Weights of a small image denoising model: 0.765M parameters, widths [48].
Rows from block 10, named by matrix and row number. Each number is 50 + 12 x the weight over its row's rms, rounded and kept within 0 to 99. All counts start at 0.
# fc1: squeeze-excite reduce (model.blocks.10.se.fc1.weight, 8x48), inputs 0-47
fc1.0:44 48 51 51 47 50 51 43 49 56 52 34 48 36 51 72 52 48 53 52 35 52 67 49 48 49 47 51 60 59 56 49 48 53 51 24 52 51 99 50 22 52 53 47 53 52 58 50
fc1.1:58 45 65 46 45 59 59 49 49 61 40 42 79 20 36 52 48 38 43 39 52 60 45 50 31 45 61 52 42 77 49 41 39 76 36 58 59 46 38 66 50 43 55 59 61 34 44 38
fc1.2:69 66 52 52 21 48 48 51 68 51 43 76 52 50 50 51 61 55 64 49 33 50 74 49 73 60 51 25 65 51 71 56 50 37 49 50 48 51 47 52 49 48 62 74 32 52 50 46
fc1.3:48 37 68 49 65 52 48 56 63 46 65 53 52 52 55 50 28 49 65 40 35 31 49 50 49 48 68 51 58 51 66 78 51 51 65 52 70 26 49 66 52 49 52 29 50 50 78 61
fc1.4:49 69 59 79 54 51 49 37 66 51 52 89 46 52 49 44 57 56 57 57 54 56 65 70 55 50 50 49 51 48 59 48 64 40 51 26 32 58 81 58 46 58 54 56 52 57 59 53
fc1.5:52 57 48 48 44 55 50 37 47 40 73 57 47 51 54 78 35 49 62 47 45 49 63 66 49 59 65 53 79 73 49 68 49 39 72 43 41 51 54 48 65 54 70 45 47 68 72 53
fc1.6:45 45 35 50 69 57 45 41 68 51 41 40 64 18 43 55 44 50 56 52 47 49 51 69 38 51 83 52 62 50 48 46 48 77 12 47 49 53 49 37 46 48 43 45 54 55 51 45
fc1.7:52 56 63 59 47 60 46 47 40 63 43 58 37 83 45 37 57 42 52 53 41 63 39 33 79 42 16 54 47 54 40 37 47 30 70 58 63 47 43 56 43 39 55 59 48 57 54 47