From a checkpoint of a small image denoising model.
Model: 0.765M parameters, 48-pixel images, arch rcan, depths [18], widths [48].
Training: adamw at rate 0.0041, 19500 steps, batches of 128.
Rows from block 9, named by matrix and row number. Rows with one number belong to one channel. Each number is 128 + 32 x the weight over its row's rms, rounded and kept within 0 to 255. All counts start at 0. Numbers have three digits each. After the name is the row's rms in percent of the matrix's.
# convs0: first 3x3 conv (model.blocks.9.convs.0.weight, 48x48x3x3), inputs 32-47, a 3x3 kernel for each
# convs1: second 3x3 conv (model.blocks.9.convs.1.weight, 48x48x3x3, transposed), outputs 32-47, a 3x3 kernel for each
convs0.24 083:149162175109134141124131140139124143115117133134139159142117128131110127095118145121101118103115116120123135199164141165128118132071099116108081117125116118146171100091126119101105205167147150140144150129141134121136127109130102118142135131136103130120116088093124102104194132122187115085108061068164175160173143151154110115095129152129138137130134159093107130099107133108138154181064044203101101163090108159137132167144120157100081
convs0.25 114:131093104086066094082082121145122114139112112127110116101147144107123121052089084119120116131147105139130126148114138215152172209168183143119086172118091155112110127119115135130121068061083138139146102122123095102111143140135093116094126104114112107117069096131112109096070139189080156204112152196125130122121111164106095130069108141023089123064127136150138155139144162057065105198116107166114128159132087102112106143145147145141145
convs0.26 088:141112138132091095148099090142117129126111096133120117124128094123147123139178155156162130153140163126143158191142157141121116170122085140174177162166148150114079171191171138137162101130125117119111114125145114120147152149155099101121130130169126127148144169130155133138071116122053141187104173208125098119085123093126112095171153108189171118121120089124123120154141111136116099065108081157142056210174113106096134097092136188191216
convs0.27 087:188171173162146134196176183122141139148140138127132136201205195101102095064075103128128137138152133147142143110122122095093069147127099119110100103123120131139136186180180142134150123107125125125122129140137121113120149137125111118120134117124154151153147133158146158144135120117134121120192177152152133120134087126117118102106111119135145143171174175122127145130135139178180179146183175080106082118143117186133141142128143161142145
convs0.28 125:087076053014017000081107111141157126124114103082118104160132113159152138197177181100108124115112101098103108135115080151119066100106096096098103092114110115125115175155145102114124154144133116116130125132146117125137108114118114110115105111124113117115120128126105105107099117132165120093097068006154156140166163151176168158090134164094109118165153137097081076067096095055074079025070108136141140072084132100099096152132095119111095
convs0.29 102:090091082063076092082076074128143147119115099094119085141140113138133102131110064128134125112141124120128092130105082116125092107093049084107121155135121211160156120136119102133161168140121155131112103107107082098119128128136097113107109109104090104121149130150139142104077089094119126116134147143109111121099081097154147133140116084123109100204177150125131132150144124130139114058123089126130087135139116062135188114157201046096151
convs0.30 104:163152140157136119147133120125126182120149202164152159105097126127132153140120127126118112116120115120123122145157165123118122132127151164127111137114096119137144164171196131125115123150211115114142105112131155145150181157158126127120160138125147126117144110091122131129090098103099098125145145160154130146168138145133135147167172186108100112047053092113116133113113130083091102219185176155135139109082091062066089161155137097085084
convs0.31 099:124115116117115121120132133143140138141146122124136124075087115131102082125103083119112138124135138130146131099141189120138147085110149129136164068092164086113186158177179117109071000029082176172168151165144134150150155120114121131136126111128116115109121095119146121145121142160153158139111149145115129124125106122132106122113126143110135147149160161122122133127123128158154156137111105117110098129081048104128149105127148148157171
convs0.32 102:075059080137138137125131164137147115153144112143129094203168147207186171132107131156133127132111115119113111099123129144148107187192128170162178123128137123128161169187164121116092175144140110096095117114117128118140153161148136139127138112122159154155128135131167155148149169206111148163126159176106109125098121121107154141105127131128144100115124060166138127160132102132143156177136116125107129099086037118114154125110159162126150
convs0.33 119:143095011144111071175134094126141166128129136124130125100105134085117125087126128166138152137168137137146152167116086135119104130107121139166190135151196112141195000041047079127095028067049117113127109141130107124132113122133112132131124117127121128128134105129152146119154144132181155145131142138105110099116085112113105111040067082092095104087118111072051060113089117158156142083128152077105118057105090105104121124126145166169186
convs0.34 117:117111128098113093028059079134114149136110144156107134116080090122118115098098123119109161129123150113114154109148157114112113150147154132109109185154148133148150129105137092075082086111092092088100107105140124129146097091108149129134110145167148099091158167146110128142043033002128141170177169146144102103128114103155116107103085035097112103085106111150115105135120117112096094020159130023183182000119100112093105138137142128138172
convs0.35 112:172124099142094084137098072137116130120121124112123138128154144098132142076129141140119141142122135124131126146121106159132095152124126152119086161125089134120078132137120129126139153155158135116123134113129155136147145115139130108117117150150129135129147140142123107124061080103087106123171201231116121137117119135139112137070086097126123128191181161092077072088075063054037054194175184202177168070087101130111101170164127192166130
convs0.36 076:149134126171135146145121126128130147142162148152153139060078099058079108050070063169151148156145176168154152073155139052141132091160164156120135136127156150131144140148161167144123123145184127141141161131149164164149143159182142116153147136132142120139162132124157168190082093116099169228058130177100104125094095081109114106163111029160097078128106090147099070141119100136103097151096129150082097200089077099112137072119149091114150
convs0.37 092:129110095131123094135129112135134141120123124139134123044089076037059065150167143138134116129113119112132113152130156119123136090117137139122123138096111122130164193147106191129095088096100121128115138117123132134102145140123133109103161170132148129132127142138151121133017088140001091147086154199113122135130138144132101136162134101216163115204157122173162128169122109159108106241153162186106092123075097113157181099117115109141154
convs0.38 107:199209220158158156147144151145139136139142146130129132143117121145141128117121122152142130146146133119131125111137136115130144136152173091104103093095098128127117083086084141152150173182194147140142173164165136145142134119097140145141136144164104125119140136140170162151093126151147151178157169157119133128125128137146148144090088081128117098088111120077101060091113117087107093174150103164136111193160127161151154142134122119125112
convs0.39 102:110120113123129132155170174146124142130133134141133134113116153116117140156159181129125143129133144135143142054096119073110123063103140088065031117096059178164145149082047082058062199208236105099109112109114104113107136125136134112127131121137097119123081092116078100112175201201136136146083082077137124101137129100116118109164188220132144173098111137150140158142131154161170182000011074013065134085099137161166144120115115153132127
convs0.40 110:159144113145153158146143163102112104095118118136132126140159158111150178098126149129129108116135139109129150092133143081114133086124160090100120135128135151154165085104131118125132153160146129125122145112110136116120137139124136147153152171159116133127141156136155151153160113081151151129085097111137137119148137128137118111055059080149115114115114126109123113110123095122124120127122104136118100171143124113115126126109110095087076
convs0.41 108:083113171071099189040067149124153124138139120127130114096126120161166133115115122111131146135124121124130132135152131154178149124127116112108127073047090116117078097141155106142115115098047110117099109134100132135120131142113129122103112096118121145138106131115121100076118134111166156047142175094137157098115160138118156135095055110140092137159105116101133139082095100154147139063179121109206111118194122123132095116153124171178155
convs0.42 082:127126092133135129143141131152124131127122119117099113085100115077126154045079093140123131125124149148127137151160129131137105131130101167094054183113063191125066130145183124115157185181216120100105121111135122114120124114127110096117117112120111119108137134104113111123058063057068081110179162159080087128128119119109100099185130110196139129186122125148117099156128108103099095126127122173130086115148084117152146073111110065107142
convs0.43 097:141129151158148146158155164138137134147157143141126127162133126165110115135083057123106138142110123106117113077083100152123133151121129117167166044099095063126165178169158200147137189180165130146149139132165138154158129106121139103112116096130108104099097116101131098106091061081125125145141166187116136134103128167169145187113129154109111138101108126140158169137159169147149149161121147155128144132101117127114121153143147120145155
convs0.44 106:106130152122100109093069081121098106137142129136144096113122135121132153151137147127129110128138132117140144110155156166133117129121127149138121123121128127152167141127106132103083082103129111114116123130125137139129129132129101132154107142120103114113113110094106131117000120071000142154102166166146130134127121110108112108138138121146150135074115129131127155137113130105070100032123205085138216108143210080123140093132153089140192
convs0.45 093:139091089117088056047058024118115110133132138123125123064093095127142137118125138109092125116115125146124135195154111160130111114114112075080082105097085176170159129121131112119128104104083133139139128140146127132127108119156141135149129117134145115117104118098104126146197147091213157040186190146136166148134143143119143145076091124139156139128120096158145140120136141083113129059101099053123090136142130155140112141150139136153155
convs1.24 085:154156185127127147076090100119115113124126119154135128131147152109097124136132138102104123138118107156136104143125108169142097157124094127081059146123091132139129120050003179164132149165166145148138116121118145139135093123129109116123116104094143130133153155146123131126139184184104104036122127087123149133122130134125141148135138118106115102112138159124147179138156182132151169156118083140107110141161136056096084101121123123131142
convs1.25 085:165141150152150175076087111151104092148131148164136131102151128158165175100130153161167152132128128100122130074075100105130128186177171128075104141111100137103091168179177161111129144110104128140142151142144140143150136135132137152153152152138149161182150163194142156185046099146074132198055099164144130130167139149140167166089135134118159169052108096144133104160152141085096107130123188077103180127117123180165110157150084147150116
convs1.26 088:203182172185151130143123108171150144164138144153143142132128115099134113177139132113135126124123120103152133162153157115120155096132154121114132097056132048050096076119128154156149063037058123140157120142144120128136141125135152128127175168142122124126122119122101115135045077145099134202149152183133164147146169154151151156131131153147123136116101120144130129145135134145138144082083000141102115145144157056022053181161194198138091
convs1.27 100:143133151122104112137120124163138119140130133129132141124149143168144146174146128143131123121130134109116139130151136133155126108123136129122167119129143131134158139130111151145134121094089111105121122132125141134122133119132096102105119100079149150150136134140137116109091075070142141133153155154110112121136136121120137123104116114104129141089120164154152149155145145153145149127085019149139132126105092158118116115093100133131154
convs1.28 114:171167164162159158185182176177179175185173169189170163100110096109128110156140109084081074100089089100093066135117103175135109145109092123126135111133148115124137045068076083121136087089079131126121145132133168151136083104131076107142095104108155157160171172168172184176171147109113127090080119156175162179171175166165169181086100092109089081048075073092100119074096121069079082118094106111106125142162120086074093143108111098115140
convs1.29 131:086089082058080074066105098083081057067070072082088087116118120128130129123109095130170142080103122053041070134135131116115103132127124127116135120129134113135147124122129091122167123129139046047045122106094102098097134124104109103090144142131064070074056072086066094119115121105140148131153137095128136156151148142099116121108122107148129135118103070099103105116121128116117127147129075125103096105064082194172160129134123098107103
convs1.30 101:082107138105136148086103095103103127118127138132135134150116099165133123096121200095116138107128148114111104146143140140151142119096079138107094153146143173146127103029029086129189152138137145142143125118108107114113185161165152149149141115099097127165121144153114124127230170090179114048077089090115123103123119105121134136130138139087131164099110130117126122118130127123137138111137153055092147043044118179204214125111081143154119
convs1.31 088:137142145148143148140135151104113125126111107142112105175177190173146140095140172111106122136132134110085091098118149113116135115104126165160175159154148120102135187207215172115087150144146097120114103120141110120120137138148105097116135133131108125140114124135098114112166150146089108136075079089118115116135153131134147153080111111037072082090114104115106101122118116145144132160134000125094060087089127179156147129124094106139119
convs1.32 092:097057048111097074145134115146166214139170182129169135114125082108121114128119105149156160133181184108143160111118123130148126131143100121121169110120154104121144069081136103101102123123111137138138159152141113085083133139152134123129156132122155166162145142149134165189099120137083115181059077103174179180145143120073090065148140117123103076220224186056093086107131131086088100168138102104107161040094176124137104125163114131145106
convs1.33 135:082125129116154157131174175100131128083105108087103108111106074159135112197181134089075084086089107086103131108121122136142139151135132144137155133123145100089122000065036058146108087124069119126128112117114116116125137146147141147133127122121112106111128119105136109106177163161146124111100081092121124133134131155143141143164139138149130136139111117138131139139148153146172181139159127139143091114112086142132144150142150133112119
convs1.34 105:155180160124158119035086065143189155142143140112121128185121080158156127140146156145114111154168146144146141144122118146145146069122157054048111123090136185105147138152204216195199150137145118156161136151161153156135116134143140139152141117099081106123097112135092124135103106099115128142179192187166164132136145138096108117128174171123166161159163179141089074125076051087081083177202108102166134132131140102123131120131139182137119
convs1.35 087:127133147147157167179175166092066082107117115108115117121143148121133132110077078141152144154161149160140129172163126123118118098104101114162174127141144117102123070100116128147150206157149201178160174156150173162176111111124103104116111102124135146153125139148120131130108098082122107106226251252133138151138142162152164160131109081154157145188175151175148117162119086155113079129174207130133181090101152184147083128129096132145129
convs1.36 081:142130128116106121083089108120104104095103117106109119159128142129183180073111124083099110064057117068041066120139163084083139071093092137153109181146154160121134183158169175112055123111110143123119106109138104121144121130131132134136139145144088105126104094111115099088081126163066107130138134102137132137131119118133130137146157175147135108187160147158145149141126129134121117040128003034107068083126097167175156134149146137154155
convs1.37 091:123127113121145134088127129108114147124134138146133148100118153130152136080098117126104132128099119109090077143119096088092117106113082141150145121117165091109126204174114096061030083074084083125149061102127087123152167173161169160152142148136144140158152143128131138127112132177119177212103201217118113115126116122126127132118070080189090068201127113148127098125111079141120090104119153177138117126117094215172070133140138121110092
convs1.38 120:107106109117114123106105119135131107163143118134135125157151165105115110090093077103107099131121112119131101136127122126117132110111132155140153165153164148136147184188186112093081132140122141139134124129123120128130098116126114125131113138145106104103112125124107130145134130124120132144164145147158155155146142139158138147080095079088100105120124125140134128123125115133123116145130156117109112066082115051077068063074069107103062
convs1.39 097:073074072113109105116116110144136123132139135117130128146149174093113099061087067111121136096122151098101131107100112126103113138135147115137128132153132143153129144180225252224165094164168097102104123123130140126130146155156138125110142136107113116127118124125123129128166149191077083100048049050128119128124128145111116147206159138145115094159139132121116112123119116135133124124034020144093061123095086138166114118139114119141120
convs1.40 117:108126128070085100129137142121092074086102108124129137116107095053110154082110130153190200162162154164152138141139121125123118123122106164142133196154156171130141113112087131150143125130145146130126102111121067072077123127126117118130073100148090083086098081069088092092111144139103134151101111100086110130109141160150121116121138159161146144163142119128109091208159112159131107073059031078079071138117082136124094069075041108106087
convs1.41 113:210168122158165126115141125134098107155122152094111124041111167101147164104163172134137135130145141119138129138103108082087117117097115066153147114174110133149105161156138141116014016102125128150155092123152113116129127149133146159131136139129121137151108157162147142142148139204078120206110056139111118110112101103122120104100149121123080056182124046169142114165141052152145115127142234178140192174116116099117127130132148110085140
convs1.42 080:174176144150146125119118098115140144125126117120120127112101105063131168115131143116098113112107131098085136103127169070102183033109171145115126167098133152100132034050067145129134077097147169156143152139130125135131141137131167153147120122126150157153143149145113120136085054070156167162171191140106125120126142137127138132165122111183102078194141105137136126139139124119126111100119000142118065097115056183148130190138113170144135
convs1.43 095:097117115125138136144159163077130174118127153140142143159147137134115037149149111154127100158151153133137140118134134168164144156155134124104106068084116077089097044051083122115102137122094137158130140139110144130104106097105127122105120110104098138138120149155118158173078105124070104106152190166137141131133131128142118111188150143128147198076127229089098123076077089121118105152159193084076117110158128065082069032107076101131107
convs1.44 116:127138126127138123160144128135142139165163142216200193171141069187150097139139115142136138110100102108119157157148145121109103119135132096116143107095109134098101140123059095101104143116105134133123133123067118123079142141152127117138137125142135142133137145146142132147192130119142099106078085117120119132133139123142150102093129162090139132068061092129091067113095100106147168133143151101091081092105155103094118097136175162132073
convs1.45 104:149143140171174164137163168192178174143118111136154133067111142115124165107106137191166184143132126135137120152125106168139097120099085159160157153154139168163138144145172165147123167164176130121121113110119136121104114120137131141125133126116188176169176180198156159173119139157116155176108127139138152135096100123101089109097128148028073098180132069095077071126093058144143130134152032119134099133160123140142117146152143122122120