From a checkpoint of a small image denoising model: 25.4 epochs.
Rows from block 2, named by matrix and row number. Rows with one number belong to one channel. Each number is 500 + 40 x the weight over its row's rms, rounded and kept within 0 to 999. All counts start at 0. Numbers have three digits each. After the name is the row's rms in percent of the matrix's.
# convs0: first 3x3 conv (model.blocks.2.convs.0.weight, 48x48x3x3), inputs 0-11, a 3x3 kernel for each
# convs1: second 3x3 conv (model.blocks.2.convs.1.weight, 48x48x3x3, transposed), outputs 0-11, a 3x3 kernel for each
convs0.8 033:497473501414446500501487492451446450445496447448460470502504457482430449511423413502472450526494499498499496493482482494482439442499480419479503500458508437505419493465469462464500504464438431494435446484499493493408443501532492500497503535511499396463499413412473487492528506495497497500582499453509480500493496456500487534
convs1.8 012:504526501498565514521500493483492482482466492500498499503497498458507493522496504534501489507508493506505489467483483500464501460501474512507497515613497600582568511480524518593520585510514456504500498487499539495493498525494500499510496496519511500547499580573514581485487491488481487478418483477494497477440453506472451427
convs0.9 120:533509504532509463554540466472477520562537523524484491529493440540500442546484463408423427431485544468523571466388463543528544637562488460464438497455424504502490463487451515531492543562495557556485541539485530520441425387520548453458562507521549543459542468471532474501473501533475450504449407451463421482448428477480461485
convs1.9 140:536571529467531506479510492480503554470496517470481481562557547556542546541539541480478555455397421443468509507517542570527500518485516484503442511504460506519501527556540540535474468534527533435400503432464511439448513508539464511544512509543633553544626553542569539514477447467514514519497505497525477488489491512471476477
convs0.10 116:449446429507537538527569547517538542523530542575570560515526510508527530518514503538534528523511492547525506542522504512476461422415410438450444447446428461457439507518511521521524523528528507516509489489486492509502457466453492491497478481469544529519540535540499500508462432414497474462481464448523560557530548572493494541
convs1.10 102:439455461451485481484530525524521500446473459440446424523534517515521532518521543545519490517501485496494512475510525479506534473476506513524532511515527488486493470487482501486431491480471487492521468486511439438436449469455467487488469463497477472471476482487502511522468455453534517517552526503505497499493488489481453459
convs0.11 104:470451469493526520363407420473409401539520499496495479538474498533551457527497502428433422422406401540527490480483500513540548490507512404419466453464458431463459518519508531512544486501508501488466490455458499513504537516568493522513507505526476495502508493472521528507536521512506488506440407425457449500470446480466467516
convs1.11 096:587582534423525481618566503483507475459492476536498464460446448470477469480480493507463347552498411453487499459533547430471481474516513420516498532462541545440495585512478515457500468450462396444510419429431478517528471477523500499546495443473445452491426438515459433522448419447485430489499473510444500525474464525493450474
convs0.12 114:307370436460467521433506538476440408518506489505514473445528540472488550474538518509483474513493453515511494544522474475500493524532505543529509543561520527519505508550558483514486455459473420419487488503506493524567594526448490486470497513501543539538515544545519542561506471455502511436535521483503500462492504498500524530
convs1.12 102:467481516443466521496527581515527517490507511513517529499497482500496499512507514378372393518518525560555576592528486506488492513504492531514507519538504499484460606563458566548458610571537488561570485493504487513496453503617505515579511493515483493503477496508457488493507476469531523512554522465436480511456526493506546528
convs0.13 093:437468455471460468508471461511523493535575554472496500476483466508498514479513466480450395554491388574489419441508504476486508520529551489498500500525509498495507507501514518527517522496497460482541441459482380451550488528504499522496455467484496505510507476472463458480465508543458501541456523585480518522479523492463465447
convs1.13 093:594542554526539563571556551469461439529526525468494474489484496484474490492489486514498314572567410555543518547541467507519455467507485542536503489509520518537536447461464465516445489499473435498604548557625549552594525541485482545503409492507493481482511465498526512527466491527490489513505487490541506497481504487471486512
convs0.14 040:503503432500500503500501421454500447500429461463404448460503484499507481488491493496489506484463468440396483501426474458454503393470456502505408426487490481455444504424501446502502475457504449488497491507500407428458487454502504422503500502480471505473502501501457468474472463484443502500463494500463472505455449476481437447
convs1.14 019:499516529567523509513510497516503508521499506503512517418505504494436509488466503467501500425507542425481445500510505498531498500512499621661569499575513628593546565506560499510525512445569503463440500433405465551501504500514514500519497517499569597511564557497560543561494452502486439501479473495499516517531553499516531499
convs0.15 014:457526444463465419446537484534424488404513427501520475423484524498511571520459546469506460493422496519472589497418458421500496418461502556447456470497456460487491528479459489434479502523481552522515450450520479516448496495490539490452562485504491529515482514458490494509513475502558531485486474504527526517475425454485513515
convs1.15 006:501459515507557475467478478492493496484506498501491491475542463555487492516504526487565440578482449541497546511498493475491518485506484610440392546409529535442428566537522526546531523534506517472495441529487511499460480518504500478458472469492521457520481547525529461457552509516496393482443480467532474485516504502475479539
convs0.16 124:501544545548553495519492478489458447458447439433438452508501519534533526514502522521517514474421329505466458480496506583536481520502481355373372347314298413419419522511490534498480490483504504504516467496507484491503474493472520550505507530503487508526479478496541516531508530562480504513522517519495481466536529512535534517
convs1.16 110:557555568451463484481470462567574566500498495478478475495479487492489486474494493596595556597527440493522553515510490497458451453440459508495489526521530517485485540535518476438402499515505465493550564566577545524496434427431480472497501500562457456449487492501522540548502525552483499541496496495562536495541536535491475485
convs0.17 082:530500478528450430477435422555577548532544545578564584444480535453482530482481473470508511448472494455497500441480484456490474515550534514542501497534487511531518437479526466498496466521500587478415517443397437434404410476461447484474467501505501467468466500466457491491604548544616570532541513492502561505472529483482525487
convs1.17 085:409409447499504483465503478493528536476519515491528517500498488520512509508502505460510550456523536503497462456475490496518524569570520500473456524492483539494476503494461477468461439494508546541575538545568506543533551586550527543545575570594526525520551551560542546523523496508539497514503494499531575537533556490479494418
convs0.18 067:525524548469513466475469443457438464500529473441455474507508529473569484484454462517537543479485499446450453474490479502526517441456435493553489580545516466558486455546489513516491503544462475556529484502488453496480483486503489490476493504482461508500526545484485493534504541502556569530562560560476484436501511494520532544
convs1.18 101:437399441419461451485475464431437430428438437476459479501503506497513506488494505488483513454428491415399432388433383395418443414481513539559561504520557520529532450444449474463490461500490482495487492526540559547532511519535505487475473443497529532533538514524471464512544566545574578549547562558530518514522507517516518513
convs0.19 084:409409455504506554495490510495509462473498493514511495516500484510503539485486416541542536615558459475504512512495511408497493363453556512506495479518512479521531531488536524494495500524582470509568446525603434505602471470464473512564523516535530503507486505503494491520543540542505518501487510490494492517491538518506485487
convs1.19 100:461489523515505527507519519528485511529530538476487510471461465480475470482486501518475464485424363511519529445549529511522470498497474461533565443589583478536559475512437505544458555551502479518600439475525423492555469500487470500543468490524538500477536504473510494494496510518546520519516511487509497507472505462489488512
convs0.20 109:480536551470458463405370442489490500480519463473549532469453432530516523521484535517531518448497539475454438549580604565562554454482497429427431449473460461507458528517500557523518555512476440448441478488435537526451482444413489478487514519537491490499517492472552557512432405404416408438461488514489499482478520497445531528
convs1.20 110:509528528506482486502496547469489462468522527527558556529541540549547549542545555515603602535568552463453431498478506483472499501462463485506480519507506589536520549577516598578570562568583569508473510497471528534587519496477514490502514479503577579563549568582537527534456471462403435400416506509574573528484489509462464481
convs0.21 108:511573432480436396431449485468537513434511484464525502518486472511449489475474491477533562465530562359434485401455503441516556507501479482502526496549547457505519521509511503519513499479481553523483497508543459473483485538514473485469513483470503511489504523540501493500509497512467478500472481502456503512480517497517534512
convs1.21 115:507496531552507507447436421522513486545549487505552501497510474505521491487482463522489369450502473419506510458471426526518484545526541454514548507526543443519572426498415452471416425499457477508581455434446427401453536556529497509511489527530508498483516511503516511545526504557488537522456501486535548478517508458525537529
convs0.22 095:577569519547559486514560521517528490482513489463474447518468519551463374544525528428452517454485512440484492514548548546554592559552598471505466498545559444510469507529463546526565514489505506523495514535562466503517565502412575512476495414398496536488519533561486496512490521506489485508521551557511519482502495523480468452
convs1.22 083:504458485416434480460502488523529505504506499533510482536509508547542524545541540541579588502598550505555563364475469525520490492528507487534541694540520509524523468426452576494468428497520482465562567490541435492517518540547488509539517510480487488511462488515477501534465439473462500517453524523482457439510490499553555484
convs0.23 076:413390360364392383412436463487470472441450463508517527523506539494504529482494509616623613492504520455475513583589544482478461508522519488493500501517492501525512527542550495517514473486489484502526533528485515517496558586551535536498517500455520494491528513479518507505496512522501518520502524500505518495442480447431462436
convs1.23 081:487497490505494487461488493535534534466471493504530542505506504506510511503502499503556643468494533424430457461458459475465466510479464560534524524525509511481486461484522487503514530532534447454463440439455472481495546556537523518497502479462496500504482491522479483510526501476511487486480471494565570542524530506496493478
convs0.24 089:599555563512516515491522531457484475525502501517500482483480490481485515528512525585597604498515540436452479510525530502486439494480460487496509490508509471470470528505523538523526463467493489502498446472439428424403518543516471473453448442401534535489533554540490516524479494500503487500532527551504522507558554544529517481
convs1.24 091:481496538512522581403420490509520520468489499458487498496502502513511498504492493551586627437478563461462509573526498543506480511502529513536564513507523430472525502534592558551608544540585497544522502487510533515512475495502499522511494511494502471476465467505481480477545540501538574555470512468615591576492487486474492498
convs0.25 108:632551525525467547457447561565603563552569551552551537387464497472470480490515540461449422467504496468526527460554540515543523513520486473463455490518503504520502476480471505514500491510499540469390520486507482484526470538503466524509488492492491495494497500521493489498502510531529530580548518520493537510480513489533544490
convs1.25 115:447437514466454501538563554508539565527570564507579566494485484504490490467467460466520561447480453424472457495506512509519496516524495527525512527532519473472492543518513533521492454461466437480523470486504492497521507535522506525558522541584531536567537535545510500497559574571493526557516482498530591498518537483501504466
convs0.26 118:393450412515551561523522504508536550522528532454430448557541532528555516535493467564543519533521501498469467572554533520517494508496458493484491511474516497513523524559524517524538474512447451482470471428470430441490549551559517508468515509499561546552514475487489505511539520492517492520467468500587582580561561534499477477
convs1.26 124:529548556537578583542566585537573555500480481534522517496504502498490493481471476512546490536520531473458480582530503590502489507482494474532498545513531508489512504500459575531529558572523500484448490472452472473454491501534545578559500489491481458442492467445521488502482464482488472500494532553572601560475468493467458448
convs0.27 120:495530556488553549514560549489511478489510483465472421479497508491520526510518488431437382452455346506437350458463502481440405523497523477484528495525536471506481481480496457471487480499508479502530507526545517527543481495612417454565410485531512524527527548528563534421500509538486507557457480483513518510495527524488537546
convs1.27 144:463504520451490489484479466493476475535516501492475472547544554565557557567550539498488459495516569487500550565544502500502528502547572513506520489491507458471484460463451436495493532545513471503571595562571520463497543523525510492507514480485542517501697628609619549511456467543450451501468437433528493513505495513489486518
convs0.28 126:582578541508514502499484440408438469496466462482489508534530554523516489536526535424425413505469469564527487486430388511521496489525475538545509461467458419410434560537519559524520532511505546531456504532491474508467519473435511511448450502502534534521476485500509500512484501510476510514466483510492505488503510493517514505
convs1.28 128:556502485520499497442415422491537575485499532524499499506495493495493487486490495548502448575531454481522521511488472529491490493450449502498504568511507497471446552515449542517452460478470554561480542488407579468341522556575511527553508485508434443450409438427447443401558548590517503535484479533433456484455480516494513562
convs0.29 102:434460461536518451522505473424406407441434456441446448519514502541533535477450474487488484536500487588534481555519530608513467417434400539523471468447454452442460518498484538484455514480495465508484437513502464495516571537545485473486599544518394435378464468452510498561522579590502545543513538563440466518496516580587585633
convs1.29 098:526524507523510483464504523510503501517546559540538543506501500517513507510502505548486405570509432457480498530514473575493432506474442522505493541545594479454454624538491696654617513499470446478471409422391532550528563532535526496501510469435469491509513506484501486439467458529434424487507512552451453449452453465483492499
convs0.30 106:519510523489480520509530550487479491496509516558553550474495491483490507464491505513538570500547587380445516567453414432405437556544526511499482533507483537501497430516503384513517388481517512487478523483463524490473493491496477445474544504478508500488527518529487482482576502483586489444550475461473455447496492497528500518
convs1.30 094:448482476528519507528510491538523504570552524506497485522536536525529542525520530501537556437455536428453548361444471476508509566538519456466493493489476508499490470483513479482517504521537526546514484503469440485499546528513518527517489495479491494496490485467477478469471485473514515480487495444506503470478514460498518505
convs0.31 099:481520539527506482434427437445509523512554552488509481471502462489469502483512502486468415499525512470509532488537529405440542407452570489470487487517489522518509513471476502502503518507513470471480521518489529484457334378406324379478388427507513506489522521517519505476481447475486492479503504471506463491492522524540563559
convs1.31 093:542549582527500518477473536484497480542537505459488440509515505519515523510522520525485457510517494524491458427511551483512516464488470490504488520556530491525464471495475433470469467508464636596520530480471415447500393498545462537541500538488544513507532508529462464460536477490548527491496488448519518482440533511524538542
convs0.32 081:462451522552560623565548554552539505520523546473547549459482522478515521490490489554528458493490443560519458492496465542485437530490451486493456531508491520496519530504480536526442525528434438446412539523523573568539557561538522494460530504459477471479502502506551516493484491517515511536501486492529542482507522509434487498
convs1.32 082:470437442443469526343440499504540539484486488499536530501513491491500509498498506442405388539471438518517564609506503540441453561486467480498432530520441533462406543493456592556514604525525444417420449429452508527553432522534503565541446476450476508530484487488520525529478492492517529499561514532540545536481515507450509490
convs0.33 045:547537493525501478454418462496486485554547492472500498522488474567490432467450482433448416432421439421396506492471432535528563481493511483500494556534463465440483551514510565546547487457500547583513450472449469436491476492491559527485483480451588563507503479453481489507447463466423459437521488505517482515526491500487511494
convs1.33 045:519522506531560538549527515493492500555540519477489498521497495443439443441440429490469490526434509530516566491494484500493537432453479501484481516522452515530514473480486618593492495516552485508492547500445390422429493502533530561574551573580506504508485469455484496501487493487465457467494462432485476475491460502492494477
convs0.34 096:469484453474529457542550529536470442475446454492485508485526523490543557507497575539511498508459456539494480505480505509516521562540531472480474514504492489479477483528588479506564477505535442399466406412467450497490554559417498517437514524494437445481479494465516499486446463476476486483473448457549554479510521516471496532
convs1.34 114:498476470506526531486426458429465476495511525462479497613600606593602614632627624571479429549511542494524599580524501570517517508455479466496527518487535501452498561498505563502505509518511494510531524510459545553473529564565481518528515485518439425447454464428451460430437448549482446476511493475475500512485497547467443519
convs0.35 099:494473456489467494471460450425442472464469431492483495523512504527546494466438501458432492521534584538504482420465360418454432473517534540551547559516544500521470512519476471496520404508479486531518477472486505492465562515485481480519508538564490501489517487438465485466548515482591520466565524446528490496502514520512564557
convs1.35 094:517487506532476472558497525519519485504530524528523491475471485475490501493507505408447452449485536482530561460518507513536520536497495496511540451477459439454455451483494429476500430502534604543523434428458480438471493493550483493480464389377465425467461446469498480501493497481527479458474506505408438511503500533526511543
convs0.36 102:494472480409448528455531642450457510545504517491472475481489488507489490495506497550539530521527522506500456433473468504517491462434363497500517503474528512483530484515530499528532496502515426457485448458479477517555397500551483553559440512488518505529488478512488522535528509445529489457540486506493478538504471522502460463
convs1.36 095:495454459486490481501480480487505512485529556426477537502517502519506498530523510547489448529486514539483515512532488509509489556553534475527463496504498466495521475510514482518503500506468429429364478502471554537506477505510437506518482506555522478473509465454560532523548551518507494481427467499534516516476485492448497523